config = dict(
    model='audio frame classifier',
    noise_aug=0.002,
    time_shift_ms=100,
    n_mels=64,
    hidden_act='gelu',
    channel_attention='se',
    stem='single',
    widths=[384],
    optimizer='adamw',
    beta1=0.95,
    batch_size=384,
    lr_schedule='linear',
    final_lr_fraction=0,
    warmup_steps=210,
)
Rows from block 11 of a small audio frame classifier, named by matrix and row number. Each number is 500 + 40 x the weight over its row's rms, rounded and kept within 0 to 999. All counts start at 0. Numbers have three digits each.
After each channel's rows are labels from the 100 clips, of 14848, where the channel reaches its highest value: "loudest" is the band of the loudest frequency at the time of the peak. Only what is clearly more common there than usual is listed. The data: synthesized solo parts of chorales (CocoChorales).
# conv: pointwise conv (model.blocks.11.conv.weight, 384x384x1), inputs 128-255

conv.263:554507508522440542527514502476531546495526464505593500531491630504465533517408497530494501503486548478545543518489463539531502538487391493435487481523530519463384461485530453471526529505379532472540520439534498480480543513448507402523515450513464506439578493529506490424472502515482486535515510482430525506521534486523528504511383470553452541532526508526440463545450461516537512491566
loudest: 250 to 500 Hz

conv.114:511441514508504537499442519545476476543412508473548457569520512507413510518469463488513445452425535490464504545451481482474519568490508458444513488551485470487505457485518432598440508475452479468462455476532462513438462533461489472430562462524442529508469486533480444480461470442436397481484497462514411472469502577472406530477495457514496508446533529530476511464526502568527534480532
loudest: 500 to 1000 Hz

conv.207:500521429453487501502503512465498513515515474478449475554486455534487497513527473487504458474487478533553486505543470437503500468519532493510541521532569452503545420497586506506460466482435399516546508554477566533475464522509495515518491539566451515463497534522488509375478508506522442510470498488514538535459470557544365493544475541409547484509352509481401467484471548421535494498480
loudest: 1000 to 2000 Hz

conv.235:474459537485445498397519529506528540503481456475564469575525516518429506577503549520510472521406443490512529552547476540447438494432474485530437552513500502449434513518474525505488504504448498518515413544538408517449537505535530491482387499503484512521344513554490521513466421551421476450482494491456505450419485573496482511490471477558512508487538457532539483499491531555522507410487
loudest: 500 to 1000 Hz

conv.64:495495486471472479483435498489483457550510575455472418450472504474475563519469460475489518479538476535489495510516571454457461520493498435441449501455492505518511493448558429514526447493508437445547548508503593542464475446480501560538522529486511436446534497464487461454497520440584491478429557482609522463457517455552499524474541494442547459510454463442490483427470484478455498563496
loudest: 1000 to 2000 Hz

conv.66:470509504507475471419508556560517533551463502477558507503512522456424452518481495528569496529526532523395458481489515484515518542520453460510460487524547563519478471463533505459546515492471493515481417457518472464497473463491510492533469423546474452492500481583529483469403533423434479497474482513472457473452456559484490404507424403488510456440512505423430498454510521604554558425506
loudest: 250 to 500 Hz

conv.6:503514590566535487391427434504475463562452495529536531475478483507511369514484516490492502509531511412453485494499494499485502558452510473531485516519465535494495484450508437509469513496488531497488418471562479501492514459500425476501467428504487531499429480561495537497444489486432461498560430454533470531519511559491409515457538516528460538490610540531490506491501479539496490478532
loudest: 250 to 500 Hz

conv.68:509547528516559459533462446437500394491495510457480472509502495412527511552502478517514514420507517543477494525444504589516454491426485456466443488536437470451511513482502402513456450577462487479484529516491537527535511510486467499482486494505439532471451524514483480500477453428539493457469518516468478499528483513456414531442488528480531543493519463480558474532460524477499539539516
loudest: 1000 to 2000 Hz

conv.162:467505481581525482488487420498456487550446434507454543483500440547597432452468496459492563514614512491507505434473491428495568473541498562489467503484458483480541462471551510502483481517478485494471517519445520519546448500508420490439482452514473552466500473536430531483499589474495493449452526505503518529529538524522486532479540499470447439482510475518523526503487497572540521506585
loudest: 500 to 1000 Hz

conv.16:516490494589526497501473462500515403503454482481485455410506461483559494454519514473514495401469463452496519445473516528514532523444485544461441512494453446439464451496499506548532544434528497483454495475446485556443483483475500446429505476474502464545511439531507542462540530526510495480465452515463438544517473497510421495478588517497511403457438509463485538518526437519577555415603
loudest: 250 to 500 Hz

conv.350:449532513521466518514565430567533461516502506440510492544489448537461500479509532519542353469412563501499379510507485481505479499385529436501547486476526542568556512546470509461537523482400464497453456462459423471532414482513400497487515533536469518510469486527545530487522459470463544516532483499493523452438523517491477544527469477494511408463442536473506480516521530547554554475474
loudest: 250 to 500 Hz

conv.338:500528564468489553536512438580531387516477454485524461523521508483425502533516486515515431457431570493503421524488507449467474528434495441491472524536492477541507556521502505465511496530380511421446353472470383542461461488485447440523531507509448567538502466468514486571450451469435474482540518462493470461481434520449428538491499509500551537502530498508526496528540507553456546506499
loudest: 500 to 1000 Hz; 1000 to 2000 Hz

conv.168:471438463501433502539456466477449431530474509476396442495545435483538467484524495521505419493484515364531512462484407543487465463516513467486515473437507458424483540499460526485455504521417464422488450411476445450505496497451484453389525480446490446541524510494488506540496471478404546463506466425442532555576471482453525507425457473481461515486504514481491467504511475528551453477506
loudest: 1000 to 2000 Hz

conv.153:505418526522454436511458437465399474525515472555386464498489507499548502514477483508475426451521456470498452412504437594458471436522498433525504469462516501483530549439476464464412476498475480471486501444547483456516494500502528433530544477485546468507462505462513451470507455494520569472470460482458459466548489485502541478469474513509493508467560516477496476451534492579547485472451
loudest: 1000 to 2000 Hz

conv.314:489494470474446460487492507491491464471548500461478481448487462468464547516486501477493498491464490500572449501471521514460482542488493470456502440518547439415484491469604487527522501503379505498516508486468547505497416508375488516509531477522437538405478444483519493490492502479532533523492489523534537518518531482487350455481512466457486488478434471505496475483399513476522502599490
loudest: 1000 to 2000 Hz

conv.333:476412485529503510542518500511422453506509494437540516504502501449501513513469482516520443458368535487387480493492528524507428521430444456522529449444493527480544489490507513538540546500461491544477513454469494516548504526531478512506481507497517484510464525479475485469542437495535509496513492481490494481460510455428526486515472461408507462488501389491471523466488511590575556501528
loudest: 1000 to 2000 Hz

conv.126:504514489505538423495484527509539490532505504444483515499459500464492474504470498504530426471511519558508443497495462482486385494524498472473518519588494450442574465471562513484506501510442511523438530518467526462533367552447482536428508469515459580416395561505486418498516472520555480416477515534490475506418492474476358530481491512531513506480428538473490407452460537453501542568429
loudest: 1000 to 2000 Hz

conv.225:462492506520450527502557419517455484576461482442497507496529445548526452474505499481544563438539504454480493476482546443541523486417450564527481470442486521486522490544425479401512531490441460513483432494493453532534488444507455513512533517503429498523538548512464570514515465459419503491460491489496498479518478605479457563535498506450487470503484492520540501536494473543500512445448
loudest: 500 to 1000 Hz

conv.124:527512539556499441503527531483401494525461514506462570439488536437447536520428548532441470466521506546537432485484542554468504518514474460515535483524339463455512476472544519528474492499516561565494514464490514515545446540563512508402574474521526567489467489373523531483535510453577505471528482549538542422520581457508521477422500454560509550495520421507558486488498532549522476580459
loudest: 500 to 1000 Hz; 1000 to 2000 Hz

conv.358:521499555459525483457535524506461555538492408511462581453434528530444486520406517521432424510456507513506492466541506543491533516449503482495535520505423513485496485451448479552487489452477480560458481463500446496549517503579554530509583462483488574413499503462507492475465488471579451526576491514414473455466586535464425469470528460552484402483528404509515486519485539537429484532480
loudest: 1000 to 2000 Hz

conv.75:539517502508512531455492492555502552508525470525555554458498505484446493502425541521442499539460453515450500538535511542437493560460514502516489529507485481509449485459519482493445536428470480529528496484536529550538519488535492500527491505518509547490483468461460506467483493488523425497542443526493514485438525480439489478470496503455470492495503398496544557514533532598501489559491
loudest: 250 to 500 Hz

conv.29:492484425473560498578442450534525471467442506485458450528521491528498454472495460462463477481443466515457467519425446370488502456521513514468537542476510424510580486505501487411435491519484435518474475548472499542524462500540519470511534508532493506532466508435481465468474429509509458468471497411482468508513480510494471465536530542443551449469373465489502467446526546489498516507567
loudest: 500 to 1000 Hz

conv.254:494526481478515476526486450498478496492515511493489451402495475523530501462518491439465469480460459474482467615488438388495507536530521542482547465483504465522569543493485501390461495552410416516471503486502518514497487459534501469449507511472482457516479503433520571546491449521491465475465500404505472516546506563528484524489502517484487425479453500491555531544536498501458443528475
loudest: 500 to 1000 Hz

conv.189:537466489499467501421465474505480495678488502492552449484536512546557479557477502557495521509490441435508506536516487460516467483502491474465446518444452468445452455526506490567522510479408470510467499463480495525435524547562524511440528495472448474413495469638452485489529500504486547444401452439515504472520528523476494437469566487490458438461424472512525510480467476505567475440473
loudest: 500 to 1000 Hz

conv.356:470501530536472487510436506437451432508435475480466480518459512468547472467407462500517473485499550503503458483492488521503521562474425501429457469450480492421480491354550510564541495511434544528441539466441482499490509494420508519480489401514472526419540471518498565505507536405545462484481545457510516489518501468449526504456502512495466482543521447504459486483448506558622572542538
loudest: 1000 to 2000 Hz

conv.61:476446528522427452405513469555489535529477510550487435503478513522518513532489518529487537479430477491493525462529503501536522510467429576458435491440518461507441427557420432540483531509480488507555533500488526547493503435503492486508399397483497491504406495526517519478439507490522466540438449535491518486438497529421450464560536397479520476465477453459528510483518535581537491505467
loudest: 500 to 1000 Hz

conv.264:435502572509494526569449433451450437468490482481479436527544512414544516499466445481515495464524510494483473506379484559519475512455480483448477503503468485471545497475485444504487498527469481403467471535475477516523512479401450410477493464483433527468497529473472454499415486456487515381487534464443435486529423491442424588482448499466530590458516478502488439517482496560532537517530
loudest: 1000 to 2000 Hz

conv.241:507515524509483469478516503532499479522507395480466508518494486485500524548466514521497479429442513544463443544531476569446415473460494463552485488525469504499486509469538551559468477488448432532431469503443482590499505518537508481447497502513511566478402469457478533473479416547538452454439463528463465491391528509458491522488520459456557464534373461512531557454518481544545481522506
loudest: 250 to 500 Hz

conv.281:460517548499466508480531475489506521465510432494487460492458496455525476509484501487427458464473546542631444498483509410484487512495530512509498492469564467498434422522577495580482542464343458511487499455475469543445501478465471458474529522527484482450519502414417526490432532456502416567475521536457475451506544473443492546475486476485527492518487507539480551547499496501517481451478
loudest: 500 to 1000 Hz

conv.128:522516484486553492504489491487497484420511467427475476537482521479499483532491463483495445465488528544532493473447476492492532541448466519459504543505549463471484444496576402447468466500454502493541484527465536501446463521454483492538473464544416482478527478520491474429479508473513492547509476541458506538494488457535319502492450550445580534508420498497432477527506498421551568511483
loudest: 1000 to 2000 Hz

conv.195:485506545503518521475502506485496526483454427503450514476508489473547521520459533468443433556511559499579459413490478565509513511489500530577471494523503483435497486381451456536458507483422502527480403501498475483442502504535504475390441492496455501509532452547530499449553546560486541501506485526451509527499433478481484562461527509456504531512571540507483499547552499533677530399551
loudest: 250 to 500 Hz

conv.113:514521489463427478490484506492572499491492419477476431528501459449458560497490515487544501435536512570504406411457444456368490409594541444525500510560547490477489484467577546519488459506470437557491438544444507472471421520468522484484467478562504584518471417443485482491476474537515413411457526509476464483418453528512505476524454483507527473501453534475492476473501483498539496508509
loudest: 250 to 500 Hz

conv.262:493458565569450496521460544444474528414420359508552489491437520469506496461473539528488405527462480489480456497516477522413461497482459459474513528495466530383484501421506511553504492472367545563454510451448501498461493501508469472457523442511514492452520461494501478477516504496520458460549507471433479520513503464449521536428484503525475519437537460538501464496477529579606506457526
loudest: 250 to 500 Hz

conv.209:519427431570468488481473492492396476506486474509441456532465493511496533463496513436475482481460429466481496551524438428463502507524478539440514486440506410505471469439454538562457451490480442525469452500448458507493510481485528487473534490511535496533511522446508548484509502520490404475491455539485568525459526542519505433494583553448498382478485431414533537480515455466534428442478
loudest: 250 to 500 Hz