Rows from block 6 of a small audio frame classifier, named by matrix and row number. Each number is 500 + 50 x the weight over its row's rms, rounded and kept within 0 to 999. All counts start at 0. Numbers have three digits each. After the name is the row's rms in percent of the matrix's.
After each channel's rows are labels from the 100 clips, of 14848, where the channel reaches its highest value: "peak on" is the class under the peak. Only what is clearly more common there than usual is listed. The data: synthesized solo parts of chorales (CocoChorales).
# conv: width-5 conv (model.blocks.6.conv.weight, 384x384x5, each kernel summed), inputs 0-95

conv.215 098:578476536377503523531550544560494540479526380496461494422583495423543500508486510496428463448451559426476438482498683444425492550491459444455530540499462484452527473446466332456530633558485475498505492572508497562568519512539509513522524491501539445570496451493536515456469406590490522439
peak on: F3

conv.251 106:410502515584424485463405490383576435526448514531530532487465492520461537453536566442510355498451450395435543510488454572482424508492534501507519483526453500506452532521433517457568470570513526489526522519503498575533460548488435466540419546600481454461457503449411606458465621428445501553
peak on: E4; E3

conv.374 111:486466592519668523470514464516502496458505505543534481474487458450467512517513553459488453463508413540512537534574492481488482453546453478518503328463554534539488400529499510392523433485451477518504426501387416487609621474439682459431542511544457489451458481464532463490530537453545526555
peak on: C#5

conv.217 110:548487453464494504573486584521470479474563493492510485477471530477498551572517511511473407436447501462498499489499494460450439534450511510400495537542431486483526449536466474456503581489571454456486464515490578468488506593463489592595530501444551436476461511422511567482419463477450485521
peak on: F3; E5

conv.228 088:571571536461466578617582623486517482435560514584521519477494509480499608493563539529484497478503508477470435506492457497414418613444423509514531553572482506513541506490573445506509548437575502368425466582567603350466478578515502561553543456469613534575495565465532525505518506516435530506
peak on: A3

conv.30 060:531503509481502602503485563489344471416518524494515386512481529481546516495512417505342502435484396512446434486427552433429528544520486556433470486509536423487632460485529446436472506467497440537483381534525575411551499560504465474521500521398525505471474549529502566544467412497413465469
peak on: silence; F#4

conv.174 094:494547526451472478498489511522509529466432502575514519459518454439429566509500495510494407521487532439497480491546409512545516547435492471592573547479403470521479594522556534555453426380515525461392491471552499479406542527508545493530506446506516457400526508519446455467467526406524567572
peak on: D4

conv.262 109:464488483519481515480466576450530458505545534537522496489558509490568533501510654417452444502525476381535547508456394526487366453500510512486511549543449418505471562508467505450538498507487575416530493573477503550506606525522414503624530596552456482563528489465498533538449570463494444532
peak on: A4; E4

conv.160 112:506494522549441523467444478363557425513573514462523505507368482456540563502526632469496468551500432531509568489500500567504362469471512533511510395541459453549501533481375513538493498547499577509462472514526539485599536494541400532483439543544491493550502493425534540513469549523413495520
peak on: E4; D3

conv.25 095:542484463456468498535366420514380482564469556451508527425548500512495490458537412517492545453496495472435476546489538465425451448488457514519448462473453394488530460508453483499531592496459394470426543501510553387379407463561449490486459449431481496474457508540469430481439415531407434417
peak on: silence

conv.18 097:545567540477434513530473441555502443491418527487432489445608434471490462492498433511477420438457450499412462453481616487424484481458492458503459474477462539466559462466561414517490561513489393508513478484448564497539454411552599479430437501535422467423504481544411482521471528503461525485
peak on: silence

conv.206 099:442508468599397445515595499449475557447409489538460497467522412518404506512512416479482529458483579492455478451469425545499477522429499510513507555493482539456413536410562548585492457549491528524506488431586575467439450571522480469487532475446561482515523423473504549525572531463539469551
peak on: D4

conv.44 061:466558497370469429575548527560473522425527480523422563478504414428491472435493509529489466498482510482515498530513528455469527520498469393511508538426555487545485503392579433571358434400500477458574503478465489432537563528457523488489488451472561482371512411448454370477502442432495516396
peak on: D4

conv.359 109:511586477438447523569486482474539583517418614528480477491591500593446419486491377559465496512519625517532501454503486520504473533452518466491477559474477414432513549535553503587490504424482478444520531427538495513447465448471490445463538444503501429412541522555384450511474513449530476503
peak on: D4

conv.82 109:471469520574431529410584464543568527510505510438455467539467498489393465542499511474523390534476407491551491428483469557464420459456538489569485403487581599523542566479391524579502497542431518556542501467478535461519549494536422462407534507560412495408438521465473563515535628445522525585
peak on: G3

conv.313 096:478494454524485533478394543422540504523708555466483461491416467539508440511410548359552513576439455510646538491547399549517410512452542523514500553476434366533465542490482538547462485471505542536440477501436452482508599495495451524493486515540527492478507509482463485494453535469526472496
peak on: F3

conv.274 088:479487627509578471521532417433495483501409486617444456526529458492498594443532576529508416497518458413422454546585420546466481447557539550604433449514480489590457505509491490535459389430420518435528523499535489508520584516524545484506515487430407543450500538590477519394520477404564591484
peak on: C#5

conv.383 103:511483606438497486508510530499502442402521433596479546490578494429576503377510580480433511504506430450526468569454567525474452493544512543511493495508517486539525491473511493479385445401483535427531520547483539400547562469479478429533417580472474512511530533556491503506506459493525549351
peak on: silence

conv.176 109:500463699472612494510477448493531471504507436575437464533541477463473554428595574569499449490533471387486466521628473478484439462572467433569485411519523483558508457515438524540518475516420496483485505479563494532595620450538624469439461461501426522507500482562534452377492503512524597496
peak on: C#5

conv.283 099:441488502539474476464467536369536433478559436517496527499475444442541521406520681479483468561546439420525569537503439570528480467534485525491516521521555417536439532428462494462478408462458604457503485544535528541556568485486480457540453589520495490598493443500540503508505541532459490414
peak on: E4

conv.133 113:522534517508401540506527462457490557575396533502482487465552517460448531514524469529492529456486527527433492495476453585444398533425537521597507505544348395535530594434526529633537566495436508460436507514574590451429466534608464504532502443454505528501490544539447527567451554521483510522
peak on: D4; A#5

conv.37 099:550550505419441498525429465550504569471420467522442430419579478450467463402451348505464468537452601457511386468572571463442542563475429471502453538474420491423533520434582413567495521521501437461414483515504506537420468485522577469506419489472512418445594526543466456477456431520605498445
peak on: D4

conv.151 117:488539541393558453500552509488508493559531476402505508512544507483484393461493469532501560448464408593489485462439467464473501528464487405468534515569485488484491459481514467413522539543473541518552481485447475496554485496528501457520516457565527508451455514365414511470473552503505549458
peak on: F3; F#4

conv.216 084:501486493490534441448484548413520474504529454521483496486482429400479482434473605428540464558411466510496483501520350548504552537487515509523506517507383416505434545460535453439460442433516575468508505480500464559496546520469512505537476490536571458508470496478401494484409535455566540422
peak on: A4; F3

conv.64 100:582534485464520483495577605527418511442567479547470462504573472447549419449416553456434561511473432548588457512465463438487543584497473431489486522541533564439558484430599452457481477440488474394538468541542514532507559537486535465566553531466618478541544490422482542538520432542527545457
peak on: A3

conv.271 088:508603493496579358504592509580469524510526540487476405499483440457503542532500528514426469406553466578514438421434524393532502540494460462471405510483526493508440463568545530462444556489415568535500431445529549456536557525529506504506570517504515489527466435514531573482463509562552514564
peak on: F#3

conv.238 096:521535594479557469520609456559511501463438543561490428523516511477449580540516545575487441483504477515491466413528433458510461476518500492570457432499498509549506516550467552567478481459464503478510531375538499392501604441544541481412533482487405506425461497535466477489451554424502598568
peak on: silence; C4

conv.361 105:482456548386438520578531477518559595484488432510488444459503484499504488445525473594470439519466646464498459429529577520408475549475518442511462519516484467502561557504494431646474498542516437545516510485490540468538496486497471437485483466496498427410600539471470472472518459432560478460
peak on: G3; G#4

conv.186 097:542529468553431509512570591526471540491517503535474487462585505532540467522401525462478523467433550488576458505452480490463466515311445482474526603595471556469531553422543509551529501514488473481502529524493560484497538561524493542565549535483551456534544413416497531558539510532500455546
peak on: A4

conv.278 104:500461503362592497444528531619476538484497465439509502508505516437443503542459502425517486451504505502554483452480469450512519520506491402567484513557485493506517503541495461507549532553469514557453537527393513490456585527466525494508539471589475500396490543408511480486454528475576474584
peak on: F#3

conv.29 107:546430517513534461461504535607400541395455478467473510493549459393513493505477497442442435491475489503521468466443555475478515566486459436503453482494491516492516479538476511452467476484535473556413509432508522477476542471469513444507502542517529488422486532436438509499445524471520542559
peak on: silence

conv.267 106:446571445444554462485574573488519532487550575531427468483563437541511493557467539381470492399477442576543518480409424525476471502495556477490471528464511472513468528485596495559484494464454494483552466512484512524498546522510486539537599484502508504397501475464485483562510535417565439546
peak on: F#3

conv.31 109:470482447425516464425614533583554579421466440419420431486551432490466412557471483442485451474523516499528453426478565470512511532489487391523434525517558527501486574506510490566452448463442517625508486452420529503535528423426503489489579463543444451444518506372530486508519520511603458548
peak on: G3

conv.166 109:541484490501446478452426419444507415536510522489491483436444414497509639563486531473503425476467450480355491472470529498484479483437528535529502470507451439528485527477420476477529556546584465444435483468509532498457418494535425616528515472488505486477461493483527513460457493497377496526
peak on: C#4

conv.184 102:480542420486428524548559561517564602426465453479443480463548479534435383500430433463476486512493567461550407490518567458451517584479429400511472584468572545441497560436571486603449462450462453544527469522492522504508481511430529517476551431460538394457556509491522428532573444471638423446
peak on: G3; D4

conv.167 089:537485502527465457417446517479490490486534508503499509494476432468511442507448552487499563600505447485544522480490379502520506536492468496487524431510501506465412505485451499405499462456535549471461475429560371511501561458519441427483514519552561497605436438464492413454472525546476570503
peak on: A3; A#3

conv.142 066:487436484476557475512520576548405522463486575532547585530530528364562470493498496468518528494496465549529523593486498549435588545532482457571514450450492462544485484532513500568506462397478403513425579532583534465480483498487524409509513459446599576390489504447490419565477427427489504474
peak on: A3

conv.81 090:521485549549519450436508499428548384484481493495483471478495498404435489532524607509494431548519395537488525513513529568526485488489515558480481392506422417447491565484459458433498494444461589510506422478539544571608540465532503480470505547515499394596396438520492513518377546563483554484
peak on: E4

conv.13 089:493506489468459524490461417542526506556501543467497552451525501515366565488545492512620481543485514469479509488511491532508531517506493414652498555431455443536511600520453536545511526450530455531412587504519505464439479474506490518465502366548508501397444529507455457410485540438456497507
peak on: C#4; silence

conv.180 093:550329481552516531479372467517403457446460494497478438457546495494507474507449475440490533525458492472435451546534547468438596506465462525431438498436511516421529434507491457398484545482498365456427503514525524513405473537496511496550512538393571494468492504559482494468534401464500505422
peak on: silence; A#3

conv.173 114:538404537429508469403432535508485523550652500477464491461578494544533395435432580413539608538454504500689523491456508484427466505462475483576475549531505471440514508506444488505479529456485450535400478498434509435524568419480462440472477514545505503557502475512460469493514512542474501479
peak on: A3

conv.8 111:568575537476480513566611583463496481468583539477458463468466524406397492557517515509506547489444412584528484476499534551377449612478517485537502490550448442543541502460546467592489591503515482515440464508557611408561527535540477536477532414464609478501452519443488555565433501558473557526
peak on: F3; A5

conv.320 106:496393502399507527509427621498463481469579467499485438496550533474540377433474567458455514446456495427586478509461516481440539530538484393480480592562479492447532474526492493476514495504471457575449462563397480561519554493456506442573425519509506505482528534401474543533395486530528474487
peak on: A4; A3

conv.223 053:445621514543481445483543547481482561496572512562477626559448405488548479530388492474549486537531489472500537497480326533481441472495534558548560489488555530508446476495574525556501485493522532540573486460542497460446485505450540487491551489527469573505468462408580469522552500512514483532
peak on: C#5; D#5

conv.266 097:437568467417504526527488535458491587480490433551474514410592464450527484442495517451482436498513627400565509555512445549509468558521500510551516637493421448496499595465585507605431427418466515460466511551480527455464566526475535461551468536449460469450600554533467519516529473387570409467
peak on: D4

conv.131 096:518475500473452484400574505541538517486539449527431515503555523510481524509471556464596572551466512516575507481469479478513537515405465406618514541464553560506511579434511518533452456440532445534509569415502495414494524430482506519432547443504532500503508459495515378508573511486470496503
peak on: G3

conv.336 078:580455544439460452486563623546446498440547465590475454514539446399532545442523581553493557518493527492586474548565423469445524573505498457547444509551474503545490504432478415531500472400532451436435503486596536540486594536499528499559529470437607454485506441465481505482467443499497566499
peak on: A3; silence

conv.73 108:512734453501483493548522503505434488467419579534492504492503419475464484410469404522558507486554456594433470530503485487543462540444367488543524544483461523462524559494657499524426495412443548511536480496521551446438418509511580415444480414482507490449513488525477454535498433542473510423
peak on: A5; F#3